From a checkpoint of a small self-supervised image encoder: batches of 128.
Rows from block 4, named by matrix and row number. Each number is 200 + 20 x the weight over the matrix's rms, rounded and kept within 0 to 999. All counts start at 0.
# convs0: expand pointwise conv (model.blocks.4.convs.0.weight, 512x128x1x1), inputs 0-42
convs0.131,195,218,187,173,179,210,222,180,205,208,207,191,186,228,198,163,195,197,201,163,204,188,225,182,205,207,143,200,192,241,186,170,201,170,214,198,189,214,230,203,220,211,205
convs0.132,190,203,180,187,206,205,184,164,204,220,206,200,196,202,211,226,199,220,221,193,199,229,200,203,181,209,196,227,217,180,184,189,186,184,216,169,197,186,206,193,192,193,201
convs0.133,225,205,240,201,202,232,191,173,198,174,186,192,178,185,192,179,222,202,188,215,213,205,201,199,228,220,195,196,177,215,201,218,218,187,214,209,182,199,183,206,206,236,188
convs0.134,241,213,200,214,185,189,199,206,189,179,180,214,196,188,206,189,197,219,179,194,232,188,207,182,197,213,167,217,171,177,186,217,161,226,196,186,214,196,203,236,202,231,204
convs0.135,210,186,199,193,203,180,234,205,199,204,146,192,206,196,214,193,234,175,222,184,201,202,209,188,205,193,189,209,196,206,185,208,185,211,221,188,219,167,178,159,209,174,200
convs0.136,172,207,229,175,217,183,214,217,185,206,198,206,185,187,182,192,196,186,197,203,207,195,181,207,213,190,196,198,192,242,188,190,206,181,206,187,190,242,212,195,205,207,206
convs0.137,188,193,220,201,199,169,201,212,145,204,214,222,166,171,202,195,207,194,219,196,249,206,218,186,217,187,253,160,188,202,150,222,153,239,181,186,223,177,172,200,187,195,218
convs0.138,204,211,166,183,223,172,170,162,173,219,179,201,188,163,214,177,200,244,199,211,222,225,226,211,194,211,195,173,180,175,187,220,204,182,208,197,216,232,160,229,171,181,205
convs0.139,232,191,211,205,244,236,197,159,224,206,217,181,210,232,242,252,181,200,184,211,216,196,189,210,182,178,223,193,204,168,156,233,211,177,201,213,213,200,221,194,190,210,203
convs0.140,203,162,187,196,168,190,226,221,182,210,230,222,238,191,191,204,196,208,206,200,204,182,217,204,177,186,165,208,245,205,196,179,175,178,207,178,193,205,193,229,196,186,202
convs0.141,148,206,229,200,185,197,168,194,185,168,162,171,195,210,201,211,194,223,223,222,202,177,191,169,189,224,207,222,209,193,163,186,199,205,228,206,217,210,241,186,206,163,205
convs0.142,248,224,186,206,201,219,246,205,204,193,225,208,202,247,189,194,205,231,227,199,194,202,185,152,188,221,203,214,204,204,206,194,199,239,180,210,208,202,212,201,202,187,204
convs0.143,189,206,214,183,177,198,183,196,223,205,174,193,235,162,229,232,202,201,161,199,219,209,201,190,183,200,167,219,240,155,189,179,241,207,207,190,208,220,201,219,219,186,197
convs0.144,221,193,230,230,205,205,198,229,230,197,205,184,151,209,161,210,204,216,240,189,243,187,204,181,220,239,195,224,208,215,190,197,183,203,177,196,182,191,209,183,219,219,230
convs0.145,209,209,183,173,184,171,203,224,240,198,218,185,175,188,193,194,184,229,231,163,203,215,194,171,190,175,188,182,198,244,199,188,188,219,230,220,205,206,179,203,187,207,209
convs0.146,177,221,203,191,197,223,258,202,187,192,195,166,214,181,196,188,201,198,200,180,176,206,204,176,221,188,200,150,195,199,224,207,187,218,235,195,218,203,186,180,231,198,217
convs0.147,168,255,184,197,190,234,202,214,214,203,217,203,189,208,214,207,209,202,205,207,179,175,222,216,219,227,224,173,208,222,180,217,183,240,194,216,203,185,261,194,223,216,180
convs0.148,202,217,211,219,229,225,203,198,211,214,224,209,199,169,195,172,197,180,207,175,233,221,159,184,185,222,216,213,210,174,205,171,171,183,207,210,180,204,211,204,211,220,206
convs0.149,198,216,201,213,164,198,223,206,197,183,222,204,188,252,201,159,219,179,186,224,204,210,201,228,189,219,194,180,208,196,222,186,197,168,199,211,182,207,209,198,182,200,171
convs0.150,189,181,187,202,192,193,184,173,200,204,205,199,194,231,204,213,207,224,190,209,206,210,205,195,145,199,186,206,190,177,181,233,178,185,178,190,196,209,231,196,205,214,194
convs0.151,219,219,188,191,192,237,196,218,175,206,205,247,201,215,165,215,171,204,203,232,197,180,195,222,206,214,220,208,233,208,206,168,190,183,200,199,205,219,215,213,188,206,184
convs0.152,189,231,158,187,208,203,161,171,191,193,219,194,200,176,212,185,224,237,183,187,185,171,185,216,203,186,161,192,176,209,162,192,226,172,215,172,186,180,195,214,198,218,193
convs0.153,194,206,151,187,155,214,221,250,196,211,226,177,209,176,215,180,190,191,200,199,195,188,193,167,194,183,147,177,154,191,236,186,197,189,237,242,183,196,194,206,214,204,225
convs0.154,213,187,209,220,205,187,164,180,196,249,185,197,203,154,214,234,198,254,198,215,177,230,217,212,166,213,196,182,202,199,186,212,197,202,166,220,179,215,221,176,213,193,209
convs0.155,178,212,195,238,192,245,167,214,192,230,179,183,210,192,224,225,172,167,211,188,217,180,199,179,198,225,211,211,219,200,194,185,182,175,161,207,192,220,206,187,233,206,194
convs0.156,193,201,183,211,226,208,212,210,213,182,175,168,206,210,203,232,172,183,208,239,211,170,196,203,174,203,172,238,193,210,208,177,210,196,192,207,225,161,184,177,206,199,200
convs0.157,213,203,184,226,189,209,207,208,189,222,236,210,200,183,161,236,191,213,199,186,204,203,188,209,192,216,199,178,216,199,198,186,208,165,226,174,174,193,202,187,206,246,217
convs0.158,155,192,212,200,237,158,188,195,215,192,168,193,196,195,186,206,168,175,185,200,216,194,189,198,161,175,175,181,224,214,215,212,206,196,177,200,203,196,160,194,172,148,197
convs0.159,213,210,193,191,207,184,220,196,167,214,177,202,204,195,193,210,218,222,173,175,212,186,224,213,182,209,180,179,184,192,217,215,194,181,180,205,251,198,244,227,250,199,206
convs0.160,208,231,199,198,178,211,208,219,225,200,203,189,192,164,187,176,204,189,181,189,188,203,223,188,206,156,160,201,166,203,192,197,186,212,218,201,191,201,178,197,185,231,178
convs0.161,191,212,206,178,206,191,230,206,226,198,164,196,170,187,235,202,190,159,235,135,218,183,203,189,218,214,158,198,204,194,205,197,211,203,215,253,220,195,194,231,199,201,192
convs0.162,188,174,199,178,177,158,176,222,205,169,224,213,173,211,194,169,208,207,231,181,219,201,211,209,213,182,199,163,181,180,233,151,234,173,199,208,204,175,187,213,238,200,219
convs0.163,195,187,228,209,193,173,209,206,194,231,151,212,199,178,200,241,225,215,207,207,190,177,189,216,183,209,205,228,229,225,183,210,197,204,185,154,176,183,214,189,214,228,229
convs0.164,217,215,202,204,184,227,208,180,160,222,188,171,199,202,242,202,220,211,194,226,170,170,196,196,183,215,174,196,167,183,193,221,211,152,241,190,177,202,184,195,216,239,235
convs0.165,228,234,198,202,231,186,161,230,172,239,178,220,201,195,188,236,195,231,193,218,218,211,188,217,170,230,207,187,241,181,199,230,183,189,156,220,206,212,197,210,218,195,209
convs0.166,190,187,208,183,221,225,220,179,216,201,188,189,212,174,183,215,207,209,202,203,208,209,174,208,235,204,197,222,209,219,222,206,218,227,210,179,202,194,238,228,205,208,209
convs0.167,205,203,171,180,171,205,162,180,250,210,242,218,187,193,208,179,196,197,186,164,210,208,200,169,197,204,223,213,176,206,217,207,193,175,213,219,175,191,189,203,197,223,213
convs0.168,209,208,187,175,204,179,209,197,192,207,170,199,194,159,237,192,194,242,225,190,234,194,185,186,196,187,178,204,190,175,212,211,196,200,172,219,195,208,158,201,169,191,215
convs0.169,215,204,191,239,204,238,201,200,198,188,208,208,192,217,196,183,192,181,193,192,186,178,208,224,212,200,173,185,183,194,214,211,192,156,185,185,203,229,245,196,199,194,164
convs0.170,179,191,209,190,195,211,195,224,206,171,182,206,178,205,222,179,190,206,233,201,158,193,229,212,191,226,199,202,189,171,184,221,176,189,207,209,183,177,178,195,163,180,191
convs0.171,194,210,172,181,232,195,189,215,232,208,224,188,170,189,220,196,179,149,184,213,226,189,192,185,184,200,204,230,185,199,218,184,205,210,167,189,220,207,230,182,200,178,202
convs0.172,248,170,210,201,197,178,205,171,188,182,187,209,188,186,201,198,208,200,165,177,230,218,181,169,183,213,205,209,210,194,198,213,203,170,192,180,225,221,152,195,218,195,188
convs0.173,227,166,193,202,190,181,196,201,201,178,217,188,230,209,191,203,230,173,185,200,202,223,231,229,195,205,205,179,205,185,217,209,225,183,205,188,190,188,200,184,194,201,194
convs0.174,174,190,252,191,185,218,219,196,219,191,198,179,193,190,169,196,209,212,214,241,186,190,210,171,192,223,216,156,191,189,163,200,202,202,184,212,151,186,207,219,172,197,201
convs0.175,162,203,224,183,213,225,237,193,199,190,189,195,204,195,202,187,205,220,232,201,154,195,200,173,228,198,226,196,182,203,212,220,177,210,187,174,241,189,242,189,233,184,192
convs0.176,178,194,182,203,184,205,220,224,188,224,179,182,168,185,212,187,198,212,202,172,169,175,202,182,244,180,187,189,159,206,207,185,171,201,207,212,191,188,188,199,198,218,200
convs0.177,214,199,229,210,220,214,221,211,171,210,212,186,186,186,178,181,196,193,185,186,227,216,211,180,196,197,217,192,204,194,189,206,196,200,170,215,237,234,178,188,191,197,227
convs0.178,196,208,191,216,172,207,194,198,235,231,216,216,160,229,190,185,227,219,173,191,188,199,218,190,189,183,158,205,186,217,174,188,180,205,197,207,179,209,185,164,183,226,218
convs0.179,204,209,164,235,220,200,204,220,171,193,203,182,158,187,182,162,214,175,197,226,185,217,227,216,229,214,194,207,209,204,223,166,187,186,196,206,214,200,190,191,178,212,201
convs0.180,199,219,179,196,185,156,195,202,191,175,193,168,204,174,189,211,233,174,207,223,207,225,223,188,203,224,193,210,223,203,181,172,217,208,190,177,228,215,197,244,251,199,233
convs0.181,177,204,200,195,203,147,190,201,183,195,213,196,194,204,197,244,169,187,208,172,206,190,182,184,207,197,183,191,208,187,202,186,182,173,208,173,215,173,231,217,223,204,180
convs0.182,161,209,161,201,200,223,213,205,198,205,213,201,184,180,176,168,177,177,197,176,214,171,208,212,199,202,189,243,212,270,207,159,226,181,218,198,179,168,184,198,221,171,196
convs0.183,203,189,197,196,208,189,206,169,199,204,200,208,175,156,190,224,213,198,193,206,200,220,207,202,192,184,211,238,202,158,196,203,221,214,198,212,236,193,199,212,199,172,224
convs0.184,202,221,267,190,220,213,194,185,201,178,206,203,203,196,194,205,207,184,203,233,197,185,182,196,198,194,199,220,186,228,187,180,186,220,219,216,223,175,210,209,187,201,210
convs0.185,163,205,165,171,222,181,206,216,172,203,171,190,223,192,180,194,177,185,231,173,224,218,192,184,180,198,194,228,196,244,204,187,225,220,213,246,192,206,185,171,216,168,219
convs0.186,219,214,202,234,213,218,129,188,181,197,205,225,196,222,201,204,247,199,170,193,224,224,186,208,188,209,208,214,199,171,195,208,209,172,182,212,186,198,228,209,184,197,214
convs0.187,230,213,186,242,211,179,208,214,184,217,216,216,220,198,186,199,176,183,176,196,208,218,176,183,224,210,184,180,227,185,194,233,196,190,188,182,217,230,190,225,205,197,193
convs0.188,234,199,207,227,216,185,183,188,193,195,213,194,215,209,199,230,165,195,183,184,236,217,176,227,180,187,213,176,206,230,201,195,167,210,191,163,228,207,180,205,175,190,196
convs0.189,211,205,185,205,197,195,185,208,180,174,183,189,209,168,198,176,245,203,180,197,230,180,215,201,175,218,205,231,231,182,219,193,228,182,164,186,197,202,161,194,184,200,216
convs0.190,187,205,231,176,168,201,196,196,202,201,205,195,145,169,212,198,210,207,211,227,228,200,220,223,202,194,188,194,171,186,201,243,192,153,177,209,214,238,190,230,170,199,218
convs0.191,184,209,189,192,183,229,208,211,226,229,201,192,171,202,218,178,212,201,190,183,153,194,170,179,246,199,184,174,182,220,200,205,187,208,207,220,189,159,193,214,206,206,197
convs0.192,189,174,216,218,218,188,192,201,184,213,232,197,217,184,206,213,189,203,188,197,219,186,227,202,219,180,195,191,203,171,198,207,199,229,203,214,212,199,229,222,184,197,187
convs0.193,169,161,182,190,191,168,202,208,205,174,200,203,233,196,198,175,215,214,219,193,224,223,176,193,193,172,172,197,213,228,200,181,188,215,187,213,229,193,194,214,207,190,206
convs0.194,210,188,199,213,177,167,174,184,181,193,208,214,211,174,200,201,208,200,148,223,202,223,212,248,181,229,228,189,201,182,204,204,198,169,191,209,186,203,180,227,229,191,207
convs0.195,203,221,211,203,179,213,217,237,198,222,219,193,201,223,204,209,208,207,200,182,203,193,183,234,226,207,232,183,200,199,215,222,189,161,174,174,226,192,239,231,189,219,178
convs0.196,200,204,196,208,184,198,218,181,199,200,193,202,182,223,220,213,219,226,200,182,168,222,252,203,199,199,210,194,235,172,182,195,225,192,211,221,204,208,212,211,205,235,238
convs0.197,228,215,192,224,178,183,192,219,220,220,207,175,216,208,205,199,192,180,208,179,166,184,180,185,186,229,169,207,199,228,251,174,175,198,194,218,229,198,180,178,192,199,199
convs0.198,178,236,175,190,197,218,213,213,215,227,164,204,205,190,188,177,174,177,206,206,194,197,206,203,229,180,209,191,178,197,215,197,170,202,199,192,200,214,209,176,212,178,183
convs0.199,199,173,235,187,229,199,208,209,189,213,200,219,184,222,192,217,193,171,190,224,199,209,225,182,237,231,235,220,222,190,188,200,196,214,211,226,185,203,221,229,186,235,196
convs0.200,245,194,200,220,235,197,208,220,183,180,191,172,182,208,214,194,213,165,184,220,193,179,220,204,203,175,208,224,196,188,205,217,219,183,203,196,160,168,239,202,239,187,177
convs0.201,201,211,166,209,194,203,195,209,229,182,194,191,163,211,190,204,171,191,214,202,192,190,179,207,206,189,200,150,209,213,193,164,206,183,234,222,179,217,206,184,256,181,168
convs0.202,188,213,195,224,212,219,159,183,191,229,180,186,207,243,206,212,208,213,178,224,208,207,222,215,191,181,181,196,225,175,168,214,198,186,161,194,220,165,209,217,219,196,175
convs0.203,219,218,208,229,183,233,151,207,229,250,168,185,198,189,218,202,173,206,187,192,244,170,188,180,220,199,219,209,190,214,184,194,212,182,192,202,188,208,200,186,174,186,213