From a checkpoint of a small self-supervised image encoder.
Model: 4.6M parameters, arch coatnet, norm rmsnorm, activation reglu, moe soft, num experts 4, depths [2, 5, 2], widths [64, 128, 256].
Rows from block 2, named by matrix and row number. Each number is 200 + 20 x the weight over its row's rms, rounded and kept within 0 to 999. All counts start at 0. After the name is the row's rms in percent of the matrix's.
# convs0: expand pointwise conv (model.blocks.2.convs.0.weight, 512x128x1x1), inputs 64-127
convs0.460,103,196,195,240,202,189,230,225,206,231,214,206,174,150,200,195,153,238,188,208,169,210,178,214,186,197,198,171,216,168,169,220,204,209,197,200,218,192,145,206,204,198,176,207,183,216,184,210,168,187,181,158,194,232,188,229,230,183,193,207,187,232,184,198,202
convs0.461,094,210,219,189,181,219,197,169,175,206,182,179,206,210,203,199,188,186,188,214,206,179,199,241,180,224,185,201,211,209,137,207,220,182,214,147,191,199,214,236,195,227,188,175,207,213,212,171,213,192,206,224,199,220,174,180,214,210,249,166,205,199,177,149,194
convs0.462,097,180,193,186,209,188,202,230,212,239,214,188,209,221,207,240,231,186,200,199,206,178,200,192,165,173,212,209,164,165,210,178,213,176,190,180,217,198,180,191,218,228,238,187,209,218,173,217,171,213,184,191,166,197,162,188,219,211,222,214,190,172,198,188,171
convs0.463,098,198,177,214,194,149,179,197,202,237,212,199,198,191,225,197,199,210,187,211,205,214,198,194,228,182,220,194,203,202,211,223,206,216,218,256,177,197,210,189,216,181,184,209,184,222,201,218,177,228,181,164,188,226,178,214,151,239,166,215,139,175,197,217,180
convs0.464,101,202,179,138,193,195,212,201,209,199,214,178,199,181,208,181,186,205,196,240,197,173,182,178,191,239,165,227,215,218,191,225,189,224,183,226,212,206,204,220,174,194,188,180,165,215,202,210,177,180,229,166,236,204,243,186,202,175,202,216,224,240,222,208,195
convs0.465,102,210,229,213,220,177,187,202,173,195,201,208,232,217,196,214,210,175,247,206,213,210,228,200,210,174,226,195,211,216,182,218,219,196,233,231,193,198,233,213,231,190,229,205,171,188,224,210,206,221,210,213,181,191,179,189,199,207,191,264,203,184,191,214,183
convs0.466,099,186,205,203,218,164,220,193,201,162,187,199,154,198,200,177,197,183,207,195,217,164,197,236,220,214,194,214,202,206,205,199,202,206,217,219,234,194,201,190,184,179,202,205,183,186,209,208,219,186,228,163,203,204,201,213,210,201,195,206,196,161,199,193,184
convs0.467,100,211,197,157,190,224,242,179,201,211,163,168,217,167,210,235,221,187,220,223,199,189,211,175,162,193,204,155,212,205,189,212,213,171,197,225,218,207,182,216,212,198,242,209,177,198,185,201,203,188,191,202,227,149,220,204,202,218,207,191,209,227,214,213,198
convs0.468,097,234,204,199,203,180,167,211,197,181,200,187,195,169,211,177,208,193,187,197,206,200,211,205,178,186,225,154,201,179,188,221,220,198,186,215,174,195,190,196,199,221,208,215,193,192,209,160,230,190,149,198,200,167,177,191,216,188,243,186,197,189,189,192,204
convs0.469,105,218,215,193,205,218,218,197,218,177,212,196,195,186,220,162,196,185,198,198,245,222,202,191,178,180,183,175,252,191,170,239,231,182,226,177,203,174,219,248,199,233,219,212,187,202,221,214,221,197,198,221,192,201,174,200,178,165,208,222,189,211,175,216,205
convs0.470,098,230,234,241,211,192,209,211,203,217,249,199,178,166,213,205,209,194,212,212,204,208,222,197,171,220,187,191,215,209,206,215,178,197,186,189,202,213,167,217,239,222,234,183,189,208,178,165,180,200,178,169,187,216,174,216,202,180,210,177,214,200,186,208,203
convs0.471,100,181,204,161,235,194,233,224,193,162,188,192,192,220,170,192,232,203,182,218,205,207,221,186,165,203,187,201,192,219,167,156,188,209,169,196,223,152,219,202,222,208,187,174,212,226,218,192,223,192,217,229,216,240,196,184,178,196,163,240,196,171,232,197,158
convs0.472,091,208,223,226,158,212,194,209,201,206,219,185,176,193,203,219,221,174,227,166,195,240,225,192,160,198,228,159,237,207,214,217,197,186,212,200,219,214,191,200,187,237,219,235,231,191,215,196,197,186,155,215,186,159,175,194,177,204,210,167,226,249,203,192,196
convs0.473,100,213,216,202,189,232,199,187,224,243,229,222,209,191,203,213,178,243,175,225,201,212,202,191,167,200,190,228,249,142,175,225,191,181,204,220,231,209,187,241,196,203,187,177,176,215,195,234,174,170,181,182,193,206,203,225,193,159,200,199,194,206,169,168,186
convs0.474,105,192,204,208,191,153,209,224,213,203,194,198,201,212,216,186,178,206,211,231,186,193,213,207,197,224,212,202,165,198,229,199,185,197,215,250,169,188,146,156,210,214,214,178,205,229,216,191,178,203,181,169,163,210,191,195,191,218,217,234,220,199,181,199,182
convs0.475,090,184,157,208,237,209,214,207,229,193,171,224,145,174,193,194,188,229,209,202,177,187,214,197,191,215,206,206,207,219,197,178,182,198,185,206,231,213,224,210,202,176,236,192,199,233,180,178,221,176,209,175,208,196,235,183,195,186,219,169,192,189,217,235,190
convs0.476,101,195,196,180,225,178,189,230,211,200,151,201,203,210,178,206,201,188,197,208,215,195,181,197,207,196,198,207,167,229,183,155,217,198,195,186,206,190,219,211,210,200,167,156,178,206,234,173,227,234,194,186,217,171,211,158,232,195,203,220,180,186,252,199,208
convs0.477,102,192,256,182,207,217,216,207,199,204,217,185,212,188,196,192,179,184,195,215,236,244,211,210,208,195,186,205,186,195,203,164,220,187,162,193,219,175,216,175,179,216,210,204,218,200,184,196,172,199,214,204,245,188,221,199,190,205,208,209,227,210,190,212,203
convs0.478,103,201,192,151,216,203,174,195,184,202,195,170,205,235,182,208,200,181,208,220,205,218,229,217,185,151,194,239,167,190,186,159,193,208,197,207,164,240,195,205,193,231,177,204,226,177,221,178,209,230,189,214,212,215,218,170,193,206,226,210,185,188,201,180,207
convs0.479,098,235,201,196,188,227,175,195,178,189,157,212,209,217,174,175,225,186,196,197,211,224,182,212,185,199,211,162,219,187,204,211,200,231,199,191,175,175,179,193,237,173,222,183,200,188,174,214,222,219,222,219,179,195,175,199,230,215,197,207,223,202,209,210,211
convs0.480,107,180,185,212,196,219,216,209,230,191,234,216,182,190,212,219,218,158,193,183,232,234,236,184,192,214,222,162,197,186,193,210,224,220,220,168,196,214,196,196,184,172,213,230,186,172,197,187,190,186,243,212,174,225,182,176,156,215,199,180,199,160,192,189,207
convs0.481,101,227,218,215,197,231,201,186,200,177,205,216,203,207,208,145,231,229,190,215,200,186,226,196,176,192,229,157,236,186,174,196,180,171,201,199,210,193,183,218,172,213,200,200,184,188,193,233,188,204,202,250,203,215,188,194,182,197,247,170,232,215,193,179,215
convs0.482,098,193,152,196,210,165,235,219,200,164,188,179,179,225,204,226,202,204,213,249,192,223,175,210,217,210,170,212,184,210,217,193,171,195,199,203,188,228,236,226,165,189,201,187,192,216,213,207,184,183,239,203,213,190,201,222,194,193,199,193,204,200,186,183,221
convs0.483,099,194,204,175,177,198,172,180,184,175,171,206,219,205,282,158,195,190,166,207,208,168,207,203,207,219,171,204,206,194,227,193,225,210,213,188,191,193,206,193,185,193,180,217,193,192,230,195,218,174,210,203,218,202,205,204,151,206,222,188,229,209,220,218,243
convs0.484,102,189,152,216,197,203,202,163,213,213,161,191,169,176,200,229,201,210,210,201,180,174,192,221,178,203,199,198,186,227,215,179,173,217,215,190,222,223,189,196,182,206,180,168,207,199,218,213,215,201,177,235,202,203,189,199,225,204,223,198,173,187,225,206,173
convs0.485,106,200,250,217,194,187,209,222,205,199,218,165,165,195,210,193,194,186,205,206,196,237,211,217,173,193,208,185,191,194,185,251,191,202,189,213,205,203,193,208,193,202,225,201,192,207,178,239,178,148,241,180,189,224,198,194,216,161,202,199,213,203,186,179,209
convs0.486,107,194,227,194,204,177,185,203,170,190,212,197,183,195,227,210,209,220,189,148,166,159,199,207,190,189,171,219,221,167,184,208,184,222,192,186,230,189,170,196,221,181,197,193,179,212,174,187,195,179,190,212,216,254,194,218,210,179,219,177,201,189,203,215,206
convs0.487,104,216,207,178,179,236,174,213,180,219,205,196,226,205,199,196,219,191,203,192,212,193,190,197,184,216,192,202,206,186,209,225,212,217,186,212,208,177,189,172,209,234,191,194,193,192,161,186,230,189,153,171,201,140,227,233,237,181,184,248,196,166,212,212,214
convs0.488,106,185,170,219,222,214,228,191,179,204,187,182,198,237,187,214,210,216,178,170,224,185,221,173,166,190,190,202,190,230,199,222,216,231,231,220,194,214,221,198,172,188,188,191,201,210,176,213,214,210,192,184,214,205,181,159,201,215,220,205,207,165,158,208,212
convs0.489,092,190,206,199,188,192,215,187,209,187,201,198,248,201,203,188,215,243,186,189,188,197,230,212,196,231,211,179,223,204,194,205,190,196,200,155,196,194,217,186,198,183,211,237,185,176,179,181,210,192,183,227,184,175,183,212,196,221,198,169,199,237,192,215,210
convs0.490,106,219,225,184,231,203,224,197,187,188,194,159,213,209,200,234,195,192,229,158,209,192,140,203,178,207,220,206,210,182,178,208,201,182,196,170,195,245,177,187,196,194,203,197,215,221,193,196,211,229,171,209,201,205,203,186,224,220,198,206,175,241,185,157,204
convs0.491,097,213,201,230,190,197,187,217,213,190,195,211,213,200,221,183,182,226,183,201,220,174,225,183,183,213,211,218,193,221,196,170,191,185,185,195,209,211,235,184,216,186,206,149,232,206,184,188,234,211,212,187,183,213,187,225,217,188,183,200,214,255,188,244,224
convs0.492,101,185,204,226,231,222,198,256,193,224,210,210,214,154,200,209,209,224,214,186,205,179,228,172,187,204,189,215,246,186,170,189,192,213,163,227,205,205,210,196,209,169,223,185,199,213,183,178,192,207,180,217,209,200,189,202,215,231,187,193,207,213,185,214,182
convs0.493,102,205,200,230,211,210,195,201,202,207,224,190,218,201,212,197,191,197,185,224,198,204,180,209,181,171,159,189,177,196,200,185,241,225,172,208,178,233,236,153,195,155,192,217,196,193,187,211,198,211,223,217,215,205,203,198,184,205,203,169,222,186,217,183,188
convs0.494,104,218,205,234,213,210,182,222,222,217,216,210,185,154,255,204,195,202,212,205,202,221,169,181,196,206,164,202,217,211,185,221,176,196,195,202,199,179,197,177,201,177,204,169,212,182,191,193,162,175,203,202,201,220,199,233,210,173,204,205,239,233,199,196,207
convs0.495,098,167,184,200,192,202,222,188,206,227,192,184,213,196,205,249,205,183,214,231,218,199,204,200,175,195,234,193,191,191,233,202,213,201,215,221,206,244,172,219,184,275,217,187,199,208,206,188,187,219,197,253,226,184,199,189,193,201,175,191,185,169,178,207,157
convs0.496,098,214,253,192,189,219,197,182,208,160,194,177,210,165,182,190,173,211,193,197,169,215,223,188,192,223,217,207,208,151,197,150,184,226,207,192,211,203,185,225,190,191,199,215,171,230,204,150,167,161,200,211,196,230,219,191,213,192,215,162,216,200,174,180,202
convs0.497,097,204,225,211,219,211,193,216,189,238,211,206,246,184,208,184,206,160,207,215,215,213,203,207,202,218,228,197,221,170,200,215,227,206,197,197,211,226,182,162,199,212,196,198,185,169,173,216,183,191,208,209,193,233,183,183,180,206,204,164,208,211,157,172,212
convs0.498,098,178,175,175,199,202,200,195,187,184,221,219,225,180,200,186,215,203,168,176,193,202,198,206,212,223,229,163,185,182,263,203,198,206,192,204,177,161,205,217,230,198,207,229,196,210,196,207,213,180,218,191,190,154,207,208,191,223,198,186,197,208,246,183,176
convs0.499,095,209,169,179,220,212,197,166,201,191,239,221,211,221,221,199,197,190,236,231,214,177,232,192,202,215,190,204,218,183,205,191,217,199,158,217,211,196,238,179,195,225,217,178,222,197,175,183,186,180,207,194,214,206,194,201,230,200,198,202,215,214,190,238,227
convs0.500,090,214,203,181,207,197,191,186,201,212,189,186,249,216,187,181,200,204,165,203,205,194,184,223,212,196,198,214,215,202,202,200,211,192,241,151,205,187,233,208,183,216,230,230,207,171,188,248,180,201,214,191,194,199,195,182,171,170,230,202,191,220,209,226,220
convs0.501,100,173,212,193,174,235,164,206,213,189,178,212,218,177,223,190,190,168,230,215,211,208,211,196,183,192,217,196,211,201,180,221,181,204,226,192,171,209,170,199,199,235,213,181,195,195,220,176,223,187,156,216,213,196,210,207,198,201,211,155,198,203,208,178,217
convs0.502,099,197,212,172,192,199,176,193,243,226,230,205,183,174,209,221,195,212,209,181,201,217,179,194,183,164,219,199,190,197,208,202,195,181,185,195,186,201,179,207,209,213,205,191,170,209,191,223,191,192,181,184,193,190,209,170,194,224,224,202,220,186,218,234,214
convs0.503,100,194,197,211,180,227,203,200,229,209,205,168,218,171,222,227,181,209,203,212,179,195,218,166,186,175,206,163,212,212,187,194,190,201,204,201,223,198,180,187,198,213,245,230,218,175,199,205,190,203,185,185,209,186,217,207,194,191,238,155,241,231,178,214,226
convs0.504,107,185,203,220,202,242,215,197,216,194,221,172,177,224,196,205,199,203,199,187,206,190,210,224,181,175,199,209,213,169,230,218,181,204,217,204,172,212,186,218,206,216,200,196,256,210,173,213,196,223,211,220,185,211,177,213,192,194,232,186,181,211,173,185,183
convs0.505,099,175,195,181,208,214,185,170,167,219,168,169,204,222,186,235,223,177,190,207,235,211,197,206,186,184,206,199,230,208,212,182,210,214,208,157,183,205,227,197,194,162,198,208,222,181,217,181,189,209,231,213,208,182,171,185,196,245,207,190,182,208,192,147,180
convs0.506,103,194,190,192,176,168,203,201,168,209,209,198,229,173,248,196,186,174,185,190,190,251,238,211,194,199,193,183,207,205,211,221,224,188,219,175,176,208,197,188,206,207,173,197,229,198,198,222,189,207,215,235,167,219,175,200,192,211,217,191,192,197,193,216,193
convs0.507,088,198,183,175,218,207,233,220,209,175,147,196,196,206,182,224,208,239,200,195,166,206,213,203,169,218,213,185,209,200,200,206,210,172,181,226,184,178,195,211,212,194,213,194,190,235,195,165,215,183,161,219,172,170,216,171,200,183,216,192,196,238,176,196,177
convs0.508,102,202,192,207,205,192,200,215,187,220,205,190,208,213,168,194,165,200,228,186,195,171,185,193,193,139,235,201,211,193,210,231,198,224,208,214,183,190,211,214,173,209,212,196,188,202,198,236,207,249,227,205,215,179,179,203,202,192,201,191,193,193,178,210,210
convs0.509,095,218,225,200,195,221,184,191,206,211,233,209,196,191,228,207,165,233,175,156,180,189,213,173,201,224,173,211,210,197,191,210,197,237,182,231,186,188,161,174,210,197,214,183,190,208,192,202,175,186,194,214,209,197,205,216,208,191,191,195,207,213,202,211,220